From a checkpoint of a small multi-label image tagger: trained on Sentinel-2 satellite tiles (TerraMesh).
Rows from block 11, named by matrix and row number. Each number is 128 + 32 x the weight over its row's rms, rounded and kept within 0 to 255. All counts start at 0. Numbers have three digits each. After the name is the row's rms in percent of the matrix's.
# c3: 3x3 conv (model.blocks.11.c3.weight, 320x320x3x3), inputs 144-151, a 3x3 kernel for each
c3.105 098:084128128128109128115117128082148128128128177128162073136095135128128093128128128128128128108128179147128143128104128174069128111162086165172026128156128118117128128138131125140148051161128128178158108079108105128128
c3.106 100:080128128108106128083159128128166128173128131128132128140074110143124137061089056118128128177128095121203128128128091143137128128117126152098064177123128086128147203128128128094077131098064150128171142143153179161176
c3.107 099:189128147102128115128128131128128187118158216087118128163170102128156150113113128093132128128166194084128179092128128128128116198103132054128128128128171130076147128129150128145112156151144175077128175136083125110128
c3.108 101:166128135169056094128101168106128072125143128098068099100210100082131158127117128236065090128118126128132176053128143128084109157075128097197157137085103178111127161074128135113083150102117171128128077080213114128107
c3.109 102:128103086116113065087132095123149128098093128102138149036119128094128126106188142155171179083122088117101101128092144040133128128031107128128072128157180133128128089107089154114111108098126198216192169128173128128128
c3.110 098:136118096110120107087128120105156128114128128070128128126128121182107172128061139144137166128164128128128125128186145129161213128157128092128119128142114075128126179073086127134131144230128148128131070155128178123103
c3.111 106:128128128128106076128161103186064135191122205051108195118192128179099116055128149087046107103149160101091112128150128192136128134138081064128086087152172095136128092139128106096128119145128108140075119103147128131162
c3.112 104:121177128137119128128128146128130114165125107128150138099196125083101180157080128128105116077143122128128122128128116121124104171128168182172128165140080196128128102124128128150163128255244128165122128151128092111158
c3.113 102:119128128148128133149148128128145128163152185128139132255095163134128177146161091160085128124128094160128130180128128200151135171128084205131128225091151230163129156160169146136125126104121176121202076128128225098128
c3.114 097:140121128120128117128128140160113128159107082124165182128161128162128128147196154128142101116180117123192138106128128128131128171162033148111128155158105128128171128128128071113128107128128101199146128128154196172204
c3.115 105:128128148142088128128191128128130128148098128128069122163125128138157163163094175125084089175128102128128055064153128128105107082128138129129128128091140087147128143135154097130123128128128172122098128148161095140180
c3.116 099:128164128221086135126128165201121162174120128236120135121089204168088135112110128160174105097096116128164208128076128128132140189128118118071158133128128114205128138221140128067128000128117171015105128128068128128093
c3.117 102:086113097128121123124126145128108128191115115128128110128108110238085128128143102113128124171128128167154102128179128128117124097138129133132165128128056128128042128128128181066128170099202128110101097102204084128155
c3.118 098:143128160140086128061058078159090107108128128128128128128165140128128087100128069128162147128182202127125197145128079110128056134144117139118174128128148136221103182120166120128173128126056152147113128128128077128128
c3.119 105:119097142125099144128153114109128103140128054128157170094099075128153122101124111086128128183099188161186184092070152140135142223111154119128107111133128128113146113169153100103133102101058054108128128128128151128128
c3.120 103:128128144106128128155110089128204096102143137079112128128128207149103072128075128141128068128162089144137128159201123128196120114092128130167103130163110128128188128156138091109128128115057128128086128092128128086129
c3.121 093:128128128170128115094128158142128138137111155099085124128128128100121128153141151180122085118128115160195229106128128083128128148143088174128106186118113141126091128093128140143085131098145128086142130145128133103115
c3.122 110:207124117128128129128095124122143094128127117123085128122128113105127096128182125167079115103113128128128128179075127072128143128145128157142120128128142128071127122142163178128163124165128128137120128082114114128150
c3.123 103:116212128128131128128153130114122128167128091124100128235034128106155092128094128162055128116128128142155108128128129186162123119128140093153091151128107109188156133060128128080128128132128077092103104108128128128128
c3.124 114:155161128128128167100093107161113148128071128060134165128130040163068128171101128128128130128128172184173128172079127128130125172184177086128213145151102145160128060144128128126128063134128128112103139063128180084160
c3.125 091:128128111185128164056141087128128128116141128138218128128132171130097156128150144128176145105128160145123086145126128175165128102186115096118159094119114128156151128135026128128128131093128136128128130102102137138059
c3.126 098:150109174069120128128128100123087112108181128128128128066128134128159120128054157128141149142128128128071128128125077128128071133148126094128128036068128113098117161157128083110070175173128144108159128128112087061055
c3.127 109:128124108072132128110197089127140137128203068128172176189128123061121128130121119128128134123193172146063120158153156161157123128128170079155124155142119128128128135070128100092108129130178128133128158133087110196186
c3.128 108:128145187115128201109174213112140128128128128156095152128128159143128161151151128128128108146128106152155134128128174098073128086128131116118128128128128188097118108174128128128195126128124067127128155128191128135132
c3.129 109:105128115147128056163126128128153056144156089136169154128128128105105128152078128149128126154122104128128118128128128089128109132133146111124124138166128128128139145077128128120102100157106156178128180116071148142097
c3.130 093:205128128194131104152128116128128085155141128168136073103088109112104128086028083128128128104128085118082127130128018085128091109127116128137160158128128128128103155110141090117110128128103128085128085186159110128132
c3.131 100:122128125128141220128128217110128119178186180089112128117153072163075128138128115137062128121188086110131124143066117128128140087120128089128111128122085126136103128078157152166169128128116143149138087112128137168128
c3.132 099:164072128130128128178101142128132081128181128128128142184128141105056084128128107128128081128128083089108131104067121187128128128128128069069142033082128115101128063146128162218128128162098199126128101122067084113128
c3.133 099:128144128120162156128128170139128113145160146170128107221222114128213128128134128128131114172128079144134139131099134128193128118128128080128107128128128148094096128106128128077128118139131140129180128128141128136128
c3.134 096:114190206128169128185086146152235048157105061128177128137172076056135130082128146128100164145182128176088191048102134128163132128128151156128141089162069154138143191087128128181108111129105128140174196243178128139144
c3.135 097:128128160202057128126128128150069112130128115128144136128142159128101128128121173183108203128110111128180128125081128128105145033141153128081184073128143129112122128128128128092128128128159128128119128128154140148198
c3.136 106:128203128128118128098101185128163127142079128191077128128122152128085123126112128168130099128128109125190156128115137137142130128128176081087180128128210155128054113118089057114139132091172127166128163128128138156165
c3.137 099:150089108128075170131128182117113166128167128128128167128066094128142144175128181182119176078194128142087100129072157099128128154172151190063128128098059120124128138128128111209080128142106175136199128087161128128128
c3.138 102:128128128128110118128127128146141144143150080142086081139021154128152098041138115128081107128157128094106110121128128128145128159146136139128125077128128080162128129209128128198093128158128133133129138128128045129128
c3.139 091:086126128128171128096093165128107128081128141123157052111168123128118079069128075124162127128124115128096128135104135118139062154061128128016126099132147095150105128160121126139206082128178105128164128139128142128156
c3.140 098:127128112151149135153119179102060096128128085128128051128089118157090109210128128129162148205115128128164122042055092113087128113069128137128128128128128151128128128101087136146126128050040104138174128136107128128145
c3.141 101:165186193094160128103138128112149128128121148103141111128128128142144113134184125119128085138109128098072172128128165189097128143101212128132064128129118184137128135128081128134128072130165173115107187145076128116172
c3.142 105:172141164115081128191128074176083072161128110128064128141130128083160231128128139128147128128128128128177128082169068128139118169102152153124149184121128158146139120077128139128102118128128128154105086128220115128193
c3.143 102:142116128128133128112128094073121142134128101130146140106086125136128128114102105075124128064154164128158143153128125128115103137094091128074170128128132128088203150159128128128151128128128174128086126147109143128128
c3.144 093:210131135128068137143109145157128157070128099128173133128138108128102099149142128096128157128127185128147128163128110170113060128128170128097116178131094168087128134167123084074128128128192092129128055128110128085128
c3.145 100:128082128128128128114133229156203188074017117081128041162128149049125122128128132128156128128137106128128198128052113131069082128162128106147049128103199116109142128117139138146128121128123192059163128100117128206134
c3.146 106:131121128112134138116086108065105085128133198066128121131128075128092122226120190126197124128119105095128187080128099128098128162128128118186107159115128126064166120176136162122115069128151128176128128131178123128110
c3.147 097:090139045123128121101108118047177193138128133105064108148173137204164128151104128061149216128027180127128211128080155139128139128109113128123146084146155156122134057168031108128169073128148129181130122096148238156187
c3.148 092:087128084109128081128139128128128115053101142067059128105147174057112087158164136140128166106128128095122128128097148154049128200255170136128128128066142162117128146116080164128128128128111108112073128155057169100111
c3.149 099:128128131198182161129033128169128128128156098128105128081140107128144156111128109128156067062128169152140128128145138094128160128128128071127117128047219128183174128143086138090101142158132236128157128134186155142128
c3.150 101:128053163062142213105128128121157108128099164080112145239128144163142146128128128147128128135136132128128116082142128170128129125138076176128128036128134131128128128142185153074202128180128092179128097128146071125128
c3.151 092:144139039141170209128128119136196128155105071128068050140139190163170128128182156207128138128128153128128157066101198128128097089105150189148065111128128149128113132111127128128176082128074128136224199004161118064128
c3.152 101:128128128125128128101126154128128120105128146011179128163128160088076148121126128119128141128143085117108105162126128095123147128099078110212082128107095189128092195128144128124128101085119059126064222165187162128101
c3.153 110:128122087128128128144132128128070136095128144147130145184171128128144146150153128128147159128192176108128128128111128128128103111056097130143126195128110128155124128087128149128128128067128127130195101128124084128130
c3.154 095:155128163101114143176200117123128127061080179123090088144128172146137109128101128128128128133128081161128128151128083123089177190234128128128149141095089183156128128154128128135128087168101128079112133128128111080119
c3.155 098:074128128140128093128011128142076154160153128139128093128119094198095128157128146100100128128188128128128178128173112138137128117128128102127059128128127128128128071136128075072049098111128162087128182073128103128113
c3.156 101:128131113194102154165128128170208128143205128253118157092164136165128130179061182110141128128167160108032133068128128139112135171128128128110164119104137241150098128071128076128135128128128144128121146151102134137149
c3.157 088:128128128128155120132128093128124128136128152156128128091128128100093110128128077090140127117128044128128128128128144119128134103069128082128124138128230167128136128087155084128132128128195128187215173128169128148085
c3.158 105:119075128183130151089128128184170142125128128058156142065131174122143128168128125144099143067166108111128108128114164128128100064078128123113128077128128148170050103122080128128066128131181128104081093155167128159215
c3.159 103:131098128128152128096128103190128112095136116111168091118134143091076135084061093128128164102151116128198102115206102128090128150128128150128144135128086116176162121058128109101151128157128128082189123120128132128128
c3.160 091:098125103128108128030128128128128090169164128128108130112112178135145131111077151114069099126128025128179128133135087128128138128149131147109090128111128144190161105156102102179176097170128128104133173128144061124137
c3.161 099:135145128083078159151094168082086141072128115136146128187162128128147177117106176128161128191128078128088128137114064073171164192082128153055131124128073111179163113084055183128107128098099123128081135115128107172141
c3.162 097:174128103204196118103128139128128128178128170105178236127189133090055128128045128128194150116135114168128113091132128078080191086150113128128033128128109128113128128101119056128128128139128150104153128128177128121082
c3.163 109:128114111162128128143129099138164127128109065089198183128155086182095083092164102093165128121128153136128147084116142082103167128085111119141128128123128065148128128128105123128136106133159163124188085128091128135094
c3.164 094:200155064098128210128089137085162128128071128100123090111086128163128128102162126095128130128107069144154144128105092128149082126128120128112128205188159128147171128128141143136059132115067163090143128137078128128137
c3.165 101:136139128128152074128128128148144145142128128128051159142072108053159128028082166154074128123128128240177128128108128093129160179157128154146165132128113128091172128117128127109177161162139128111053128134128128158170
c3.166 105:128128091104128176132114115125123073128128096110128145128125160103147148131103173148128108120128131128068128128188165115079071096061162097091128128113081073128128139079128140180129135123124116119087139073128128100077
c3.167 097:189129128162139126221154142105120187112128127099133128182114128140194128140078132091147091105128093118132081128158092100134128198153128061177138111128105128077144159158128128128050143207163100092128067128016114122128
c3.168 098:129128186108128112128128152100088183127116128128102128140168128098128109090126075128171130096115128174128174144115127128128098128128082128148056128128154121179128150168128070062128117128117080128128128195183128112176
c3.169 104:200141146172161128075128128123128132128128185128140128142128177128128092093111110110128137164115180128169128128173067142128168108143168109128128151079076129102144152128219192101146222080108145101128122194128128128118
c3.170 107:128074128114125023111062128128128097129128058148098128181168099138146055128128128122087112128095164128172070098102128095128116107064157169128128128134095128125128128235011165097145137098163096160163188122114128068128
c3.171 091:128128128109128128159244128070128177186128128120162128092133198163128128128107102128178135128133089149128116079158127123128128134128128126096113141148103130128153135128128079087038121092128092128146182142145128135189
c3.172 099:124128158128128073183128069128128128129128085155057092128144199074154116170148169162128146135196123071123100142105116128145128182082143160102131128128121128138140148128183128170090137102128191128179128091128239132114
c3.173 104:178118128167190128128069103128127122134118128128106197155083128128128128128145173166160128106128128128128116107109131128128100128128128177140117142128128124128174082085128128140173072128128128176161185165047128164128
c3.174 102:149128065128128063149148047088128164128118126128073128128181105155121131125025135176162110110103128128128128128128120155128050109128085128147120123128123106131114128130153128183112131141068128119128140155098157128189
c3.175 100:137128213137094128128128128175145104169115143093056128084144154128140114073097093128168128127073176138128063117128061112128128101088162128128128065128133128167111104128219137155109146128128081054096076104130155134095
c3.176 097:183128128128061084128128135128078128190128128143128091150147131161127158128177143154085177158179117056188128128100072096102128078103128114177128122109172128128199178110124102101089141129128181129128115114114128101056
c3.177 096:107128145095103122152128185128162128128097073144112128129092060145093147128076130125093155128148128130136152108128128125112128135128103080160054164156128141137179064085128100088125128140119104128099140093124128168128
c3.178 098:105128128090165128125093092127095132128128146128128095175158128091118172070128128078120113131127128128145138128162124182100129120142150157155186152052107056161154173077181082128085055081132122128051123104053060119128
c3.179 099:080130133150138128128138124230128128128084128128099117128097128175098128128115098082128128144128178074150073128128129128128215173172145083137133191137176126128128087141128145128128119196179085128146209200128128128144
c3.180 105:128116108191127094188089128087159110173128128109139068128186127181128135156147103105077128123151109177128128149119097124128090109128166118151118128093131128128141155130077128128128077128128068083128061128136102100128
c3.181 101:128075150112128128128198114120115086121099128119078128087211120128145137128128129092182088068127128128169138118128117141128105158188124107097128128128109160116128128118158140128128128128100111116119111159181128143128
c3.182 099:128128128161163123128162128135128073128047128128104202214128128128143128180115133126135070122087128128193120156093075086118138085128128096075053128128142128170128150158153132160204239114036129128174121097110123100142
c3.183 095:097129118130133088128128128128128161128078128128147170112125128128128128109128146167158124128132111122128073152135128128113097153123190152135132102138124160172124132128177097056143153128053128194188128119166124128118
c3.184 103:147165148128178151062121128161128147088128141083079128097110190125222180064127149128153128135128128148142184071128148128128102128206136128136089125201131131173166072132087128068128128128128114145128121128170197128190
c3.185 086:182088128119128100066150128112163112078128128189218200095163133166128117170128093155126136124185128099128089128128139136060128138138128109213143117128085089102083079128061128111071073076147137128103087128115128005051
c3.186 107:128133124092091157158172128207145128128097128128125139162128092110128139128128117099069161128131106128128140081180128124137133190128128113128130109128023140114078108175129145128127104093154099047109124144128193146128
c3.187 095:136114143128128079099150128040116160120120139076129128158079114108132106154156128104067155188127157127182081128128211051124072128104097128088128128114124128102128128171127063128102128128128126094128128164128137138135
c3.188 097:154164145186067230152120107144105182128126159013104129038122128143060126115088128167161173128153093194090128068136128101170177182143125128128017125128163103120128167155128120172128164118115113120089131120128147103170
c3.189 099:160128110147189128181106089188143128144102128128205134128128110128140128156135094128186128128128078113173158098103128122100128152121147123128122067069152128128179128101080120090096131125128115128075106128110123121128
c3.190 100:128128137127105150113102128154150137072150128091127116149128128129172128128128162130086128164136178128177108162138128128186130095135075116150186063194128046113186092162093115085128128154151091141156112128128171129154
c3.191 100:115128128105139135114128128077128077169128129112024108135080159060175104105048063128128128168151128054152128120107076128168073079128128199128116119152119105128128088103128167129093095103083128124128147101094128090119
c3.192 105:140128124128112155128128128132169105128113107191254125116157142128057115096113128128106128128072097144128170118044101128128128100090128100128135128183128151128097072119128128082094148217121128122174093114107153128133
c3.193 105:128073128188128164121168171128104128181117088122117182128123128132076144138143135128138118126128128169097083116124080088128128128128128078128135153116110132095135133121035128157163132115121128148102128128128128128128
c3.194 095:128128080106146023112112179128150037217157139103119128128166086044111061121074128128127090126071148144077128109157128128051161078139134199104128096128128125128128065098107153128169134163171128108090041141036128086128
c3.195 096:120161128106140134128057128133197044128126052128130128120118136128128160163131128086081167100126152190133128106104213128180101067117053131128137128128128080066101128099110112129128128128136069128128142101190128082174
c3.196 099:193201155128135128107188128137110128081128101105128161134128157104080128104128065111163130128070151128128128143117128074128128138128039166128145070128094185128133118092128076128100113128112122179078160138180064137128
c3.197 106:128108128128173113131162128104172128155146128086083160156128113135128128160128128128113085111148128074136128183132062126156142083128128108147183181128106128095086148128161174112058093128090128101110138084061123128128
c3.198 101:106167121147120132067145144118151125128128120128175128181074154118149128107128128088179128128069154087089132047096128128128128100173127139111123128155128117106128155242133048143161141128140101058049128128090112146161
c3.199 100:127128120112103071095083139084061183128153142082096159091003053134127192204104148177128085128135140065128088128159229185128192108112116110128128141108135128128128128128196165090086042191140128081080122078188151101114
c3.200 102:089128147094163128119151152112128084169115139166121152145109089106103114080082121128148128122133076107167126157085172128137162128110104129128188128128154108128066119128152153170112138166194128128107097097128143167126
c3.201 101:128128115079128128073088128092128133208102135136128125183128092048080116091128094166170099117116115171089132121143128128117143147133128118088128053162202026060128128118128157198165090156041128126128066051121128077142
c3.202 099:087066135104139149135128110167070147124108090096229064128131128053039140132201083115112138068110125159130114128169128128128110145128128137155128174080128126149104128141135096183144128108128174142101141128128098171128
c3.203 092:128109182102088128173128128128128128176100128027103112144128047150070099085128230121098112085089147130128176106116128175152129125130123142173135091098146147024159106152128115128128128136125203144097139128128122070145
c3.204 104:128094128140087128140128064213167128192128124113167114192128162072178103122092128165131156202117147123196164119145128128133139166146117173169099128128128093019117132096087135128074128174128073157128188086061153128128
c3.205 102:128122187128128128128170128090109104124125052085088128176200129128133112128128197131134093124128084128128085128128122128088128097115151128128157194145128128072128103235137138128123128130128127128128128128138128108128
c3.206 101:128169128108145128129089128138132094236139098134165128160121165128128090128147128190148128128128199176173128128113082131130128101052128128150149175125093160108114128128170118154049148109128128109113072128130142104151
c3.207 105:228136129128124128166146050128185128128128111254128170095128128128128140100128119128138121124102133117128128176152078123128128128116196110128128168122182128078086169128091132128128148085095186165157120165092064128128
c3.208 090:096110086128100141203128110128143140246128128172100128128128126095118185098128157194154175139137128150128104128141110119154128048110075185151128166118131130059103075084128128112103120169178128128111128128131135109128
c3.209 097:128151123091128142112134128128162086137118058083199109162170093161176127128135120096047128127128134104119101128128072128174128155090054108180128130128178086166128136163128132219128123128098128119131084128189210136128
c3.210 100:128128128128143112149128081128159127128128087058128128120131121171124137152103128128128109128067089128125155128119114108135180092143127154105146188087128059144157145110110130116142156176128155214112156128128102187093
c3.211 101:111128128140128255128083128133068128145128165124094128128128128128097132186162128130103138123171128129172172086102094119128099156057113162136128170169128184128120128115128128128188150164089128128128115128129109128128
c3.212 091:142128128151180151177127128128152138078128128128153128147128119118086113121128128128079131151059128128128103164128128094141128117111124128128183128128084105103049170128128119116128157125135134082145100115195152116099
c3.213 096:128115128128134070128145128090099128183095128102081128168128065141095062128131147130117157128128163160128075128128115128115128128128135180128069128128128080128127128128178118128167087156128115154141102177128134145127
c3.214 097:127194108121096105128128128128097128107064128128163128128128163128085102085128153112124086086128128134132208128145186128128138128119071091128128074128077098153164128120212128166151147175065128127081128087175128094122
c3.215 103:128128156113076128110128128145186120128115113163141171158128129107112166126128127089137128225106137111077186077147128143128138099141128213078128128147059109128133208128122058086128128127128119065079133181128109142128
c3.216 103:181218157128128063128128043113082097106161120196117128150173005183137128194149109128128128128142128177119149132166128128096128128114185128128171132161091139110191163128080182128097128128102128128128230138120154105128
c3.217 098:057095128128128097128191128140139168077120126128128125120128128128128132105120085016094128103120135118162196097115129046128111169088147113101157076124184126117115126075128158128128133142128128081128128089131128128128
c3.218 098:128128142128152179096089128128096074128108134128128128089222128128128194055114104161154128159118116098100123124127128132151152140139128128135127186128128128128213109128128084115173142106143062128119128057091140128159
c3.219 109:147096075118083064128067128128064056126114128087128219128053118128133184098137141128176128174128169113147136128128122062128128128128075154128128128062095128184170128128128128095075138209128144143057108147128092108128
c3.220 098:138128114079108128124125124128150085138120151102090128210093128065112156196171117088149165128165116154128064128175224128142189128102117115128169068128096128219180128162099128193127172128128077128124088128128082082103
c3.221 099:135094100142164128103124128172099114115142128157134122092144113168128140188131128128127097119107148123094094093128116128128134096101111131072139138128205128128062128128135055173124114149156113071128128128128141223137
c3.222 101:135173206195128175128128154129128128065128128128122128173163128128091161154166084112128095120094128099128129112169134136112169162163128155128133220152104119120128137027128148128128086135105137151128128089128128193141
c3.223 102:134128128184146137080128128146162076082208128096148116091214128094122161056116103139128128089146110128108077128128170104128175171100114114150113116167128128122126128128084138106182128128146163128105133098199173112128
c3.224 098:128128105211128173176157117128203057161148148063173128154128096126128128128105128188128175178128181071184155175130094143077194143124169174128105159158128128107192085137128178128128124128128128128085134199090077102150
c3.225 108:135128095131128128097130138128135128128158128074104128124153113088114148128150110055118117106128035113180094144083128118090126170193174128190132159136149107128056113138162217183198128128153116141128155136087119109091
c3.226 096:128142128067161172135135090127120143127091108122128159135141095072132170116176099166128137131146128127128128144183128169128163120162128132198128177140128086147252168128157054151120163143128176128128128091128115128128
c3.227 097:124128219128128162128177128095147144128179128156128124161083128051107136118190152128128128128128161078128149128103122087102066103129128122100076128234131118085128128096020128128065124089045175118138146128128128165128
c3.228 100:128128123128128128082184109062128128128121220196135182128128138104051151085128045152174114108128084161128078128128094103182041100128128172191154136104119076168122149100123128147095163102053128128128128128115128132149
c3.229 092:128163152120128182161148135143128135128057111218243177128128152105128128038089066128077157134047128127129143128128085133074087072087080128096132125129198133128126096151158113067128126105114130118140128125182095112057
c3.230 102:128128223072089154205128128128151100128069128128079124076123178106126160117128046155128204135174128202115128128196128128078141099128102086165101128149095076115097128075076151128128090128128134113159125144114130138128
c3.231 097:135128159135128128128159085128141128142167099117105142128139128119094114092134074131159067131128140103050128123128187128097128162144144163128146147068128134128128091065128138203133128093133128064151128139128128137128
c3.232 097:161133128080133101144128146169124183069110128106128142147121075096130128128128218193151139128128128084158054179128128110128128182128097128098161180146049195128128128161128074128128111137108196128117127172128149141137
c3.233 096:130128128128146128175128134128146149128123128160107128136200225128164134121137116128128128128128131167128090101102175102128131128103091149175150128128025113121094111128128113134128123120128113088119097107117167128141
c3.234 093:111133128128128113134128092128124163157152156128188134073118128128082128121203053128156128168136128145128092070128088126105128077119079106194181128128088123128128128114048145166127090151110065128128128155128133092148
c3.235 097:211160142064067060116106093185128107144121139128115161150128200137168098127188135178148127168128138145107158194110125140128128132120160128167146131128154128079120128151128098136109128136127083124189196113133165128148
c3.236 104:128077116128128125058080112142128166171075128169128082082177141152128162172158128155128155102117148117125089084127136128128163128128117155238128128211150139107157111128115142132000071185090174120132152128101081053097
c3.237 107:106128128139124171100142086125196128136128128134185116162084088057128169192128183202189138138124128128120128128043151128130153104158195128138128145128146128150116176128106090054122102150130100138128098070140124056165
c3.238 105:102128128094120210138120128128124074102072128198139060158170150124170087137042178128109096128137157128128128128100132162128149128149119057135107128098078126113182108136134176097077132093140148196103128170090166163128
c3.239 103:128128184128136135136128128093131128170128142153061129156191086128190128128055151159128112190108128128148128110128126128125128104128089082128133128128152186144180116130128158136128128129065128123128157128154128104128
c3.240 106:123168128107180056139153104165128127115109110128128128102151075158058104173083128128214128203138091128137161083131128128128128107128128128090094128128099128128197131122128145101113139157086136104077110075199168202086
c3.241 093:128144087111128146153161128129122083198107128128055172128067132128149121128137155128128087139132151128213128097145074128113097132132128071128128190149148086044128121128143140128101130128143116057128161170128173128182
c3.242 099:111127128128108097134128069107128145128128156128128204157169128114128165138128128101128128128128128183128109138128128128160077103081134153128138076179128129176175128089125180167131128098149143128128128121185128133118
c3.243 101:128128128133128156128174139134128128143157110142137149221154128082148157134128096195141140128104172106103136128063127091093110121205128080128128147124128102128098128128050125131128132128089111124096128155128114128128
c3.244 112:122135128065079124158104189128189150084155128128121128131128128102128102128144130127109105128160127082143128199122128205128132110089132112115090128077134151066141128161102084093120149067161128128128128128128144128178
c3.245 096:128102128075100089094128139132101152125128179120098128128151100115105078119112141128128128138128128146156128166203178138128153128090128128126128115119128123074128072197143136093128208128188070084085098131128123084128
c3.246 103:096057128188125128128128128154094149144162128128088128128119191128128128089152146128180183094153116087128065090170142104179107128128172128076128127128128077143163239154145128133128128109128128144128128113128101128171
c3.247 096:128059083106129128116116027139124078067068128127188159110126084128102158140068153128116128128165147126202128107128104128128128136116128128128173099128170190135127162189116109157147122133149150088128128108058128128074
c3.248 097:128065111128092128128106128039152122129101107079216128128128176147157128155128128128082123128108145099128146149128092128097123137171088146138081098128128128128107128128128128135055128104128128167122129113128133128085
c3.249 100:128128202102145105128225121131128128209110128106091128083139058092128204168157143088072067183101128171114044159097086136180093128128139112128145088137191128168151128122157130146183172089177141045107136136131128167188
c3.250 097:128132151128190110128151128128172104173128128200099086141129128128130128139109171108128128128164128062157090124152128109154128127128113099102128128133154144176100128156146074128154128128128136049139128128139093102091
c3.251 103:128165128128116128216170105128144117191221170137128222128131092128120102065144152113150054195189128128162108142128162128128080142096064134128108145179118161066145155111060128124116128079098221204160126169120133098120
c3.252 105:090107192093128211203181058088128167085128163110131142156128045128128128128062117167128128066138115128077088128125128128145128190151150128128137145099128176128156128170166128128156148199155137170128128173128107158128
c3.253 098:115069128177128128115193150181182062074153119128128094128134143117091114128128133067100127136128205191097128128090064102128128117128128128135128074082128198070068163117092105128128127128104141184182144064128128164058
c3.254 099:128137128128117116122122046077078105128149129146140169182157179065081164120128153128128109128141188132139170148152144160128128128075128195128128073106128146181128128176128138128085128116089128128098172160115083178150
c3.255 103:140095147110128096128128153152079139119128177153181128171091128128169128154092206128113152141112101171175118128128128079158110125171127128128128128153128128135116128171128128092187169217097101176130098139100124207126
c3.256 105:139128128108128128145128063058128176112135127128116115129124155169128114040118102128104066098139082128128128128128116149128128128142074065144128094073103117114126128128104069058151106084195142128128144128128157132108
c3.257 105:128128128147054123180141134155128106128128128128120227142128162055153128113178128122160141128129091151128069128145163099152158139114128097121140128098088128065058128098115128128128217190128128160191128103142091128098
c3.258 097:183128128083090128128128143129121105134137128230128100114128071134128159128085128128080123128108143156128154151128179050128128096128173161219176187160056151198182211088128128128128128198115098128128128128155128216160
c3.259 100:128110141083128069063070134145128103157128100119178166118128164196106128128092101167161128115107128128130032128167104136131128125109079172128128154128171207140200188128110178126139128083128215105100128137128152109128
c3.260 095:128050128128117111152128128092091128128119128112128059128137128076199087079144158128128146124128031128184127076128085177106171093146095202149108076091139088131128120143139145128132175152113110110128128128193099045128
c3.261 098:194128190133066136104171125128121173128128128156128169128155128126130128170128150083128177146114123128128104128085128080102128154095128128138128114110064128098095147128128152057105128109190068070082091094170128128128
c3.262 094:128179192184131128152115105128128141165128128159050128210128148217161168110100093104092128056106110147074140128139128098115136064128145158181172128133084160117128128119144079113128123128095120147128117128128094099142
c3.263 099:119179128100074135096081107034128024116128139154162177128151089210097128128093155160083075013128126121178128128111056113128124093132101176128139128128128100186138128128143128143182128148128074128128134128152128128128
c3.264 106:128128114135127101128096141087115128121128133127145053128093087131095128128127058096078117135128128154128090128217147186133083136107165165093132102186128133128154136115128076158141115128088128128139128206065128128128
c3.265 106:128079173099084084170183132076128115112170128129185087065100078128095089129059112128118128071132112162128086099150082128073126128119126131128150164126077101144128091138128176186128128128128132086162117128099204095103
c3.266 106:128084158129128128139113074125167187128179128128091128165162090150128143121096172128175145128128117128129171128130174059118148151065128097128110154128037128128185079149118147074115147088110099128144128128128178128126
c3.267 109:159140128128076116128128142128128128113128196128160140128128150128097133128128103128069128162156203116140093195128128160123128128103094115101190064042141206140085145047204092145115155111128114128128117128128128128126
c3.268 110:128071133130093145061076174167128128188130122128107164150116123128097128127142094118166111128105139155128144069115156117081074098158072177087138128128120084070130128111128128143128128128076151153160128111128148128091
c3.269 099:132128038140128143056128139144128128166143128231213091113082128236128110137094128089139128128170150128154128119118128128128126160226111128129128132128128102095117115105106093154122128168131128082128125128139139128147
c3.270 104:111128141128178118166161128128143173080137193128127128192155083159102127124124161128128154078193141108128104115209128153053124128128102128084128128095086136141117086092125082124093128103135154088180102122120128128077
c3.271 102:168146113128128088165117162106121189161128167120069128128132135109128133128142093161217136127128140128053095150090133128128128131138146135106128162174126149208128122072193128102128128128150136194128142128128203079099
c3.272 099:128172128111128128154164093128138158166180119122131104128128132086170117168059081127135128128153116170051063111117135147117128109080128084141128128059156067134109128043109211142128068190183128068128110128193128128116
c3.273 095:141143128184167128056096213106128128079142159189136144085148128128128101082164139145128132185098128128142159143052121174097123128106107111100128141128087128140106163128128128141133128168170106128128128128059127128128
c3.274 099:097058089121078198128128139120193084168163116102179103122156128122128163095097184082097128137163117128151085128136042148128128093031109128128136085150128138128178152071128128148128150128128127128163128173142128081108
c3.275 097:081112128114088128128046128155114145135110128038128061080103098132121128128128147128093152153128075117191124128083184146128128115191092128107068194128157136153120132075153125128171094128080077127128112111222128130158
c3.276 103:151176116113137203115096119128121128181128090109128110128147082154130061134117154128124129128131128128128232143200075128110217128125097083161206108162117173150042128098128111186124116128128116128164139128128099128135
c3.277 093:128128174067132110101120051211128128113130128163128130163162149152144128088128131204128128165147128066100022111093132128128139143179191128139117120138194132128174085128128128162177142102072080048075128128128128097128
c3.278 098:105171129128211128104159096128190118124128133174185113150171117141108111183147181128204128165143139146097128174183128128091071156037094128133046075118085179017150101175138123128128101032128128128128128136139116070070
c3.279 109:161121128067134138128103128133124097150172124182128103135122128115128128212110030131104117119121198093137183128128081036153128083098143123056085120128122155140175128128108173128148169128128128091144082128128143105128
c3.280 102:141148128148158128064150128077186128121128139125131116136068149128178128108122144193128065128078052155128131128128128099094128110128119206124128117087170059083128099132101122221111125096096135128180128148188086152145
c3.281 098:128126128128145132073162156108099060089176169117140126132136121154128186128056159106128128074128215118127128178133128074091151128128107091146130069128197128166053128128113090213170128091128110149128128080128128117117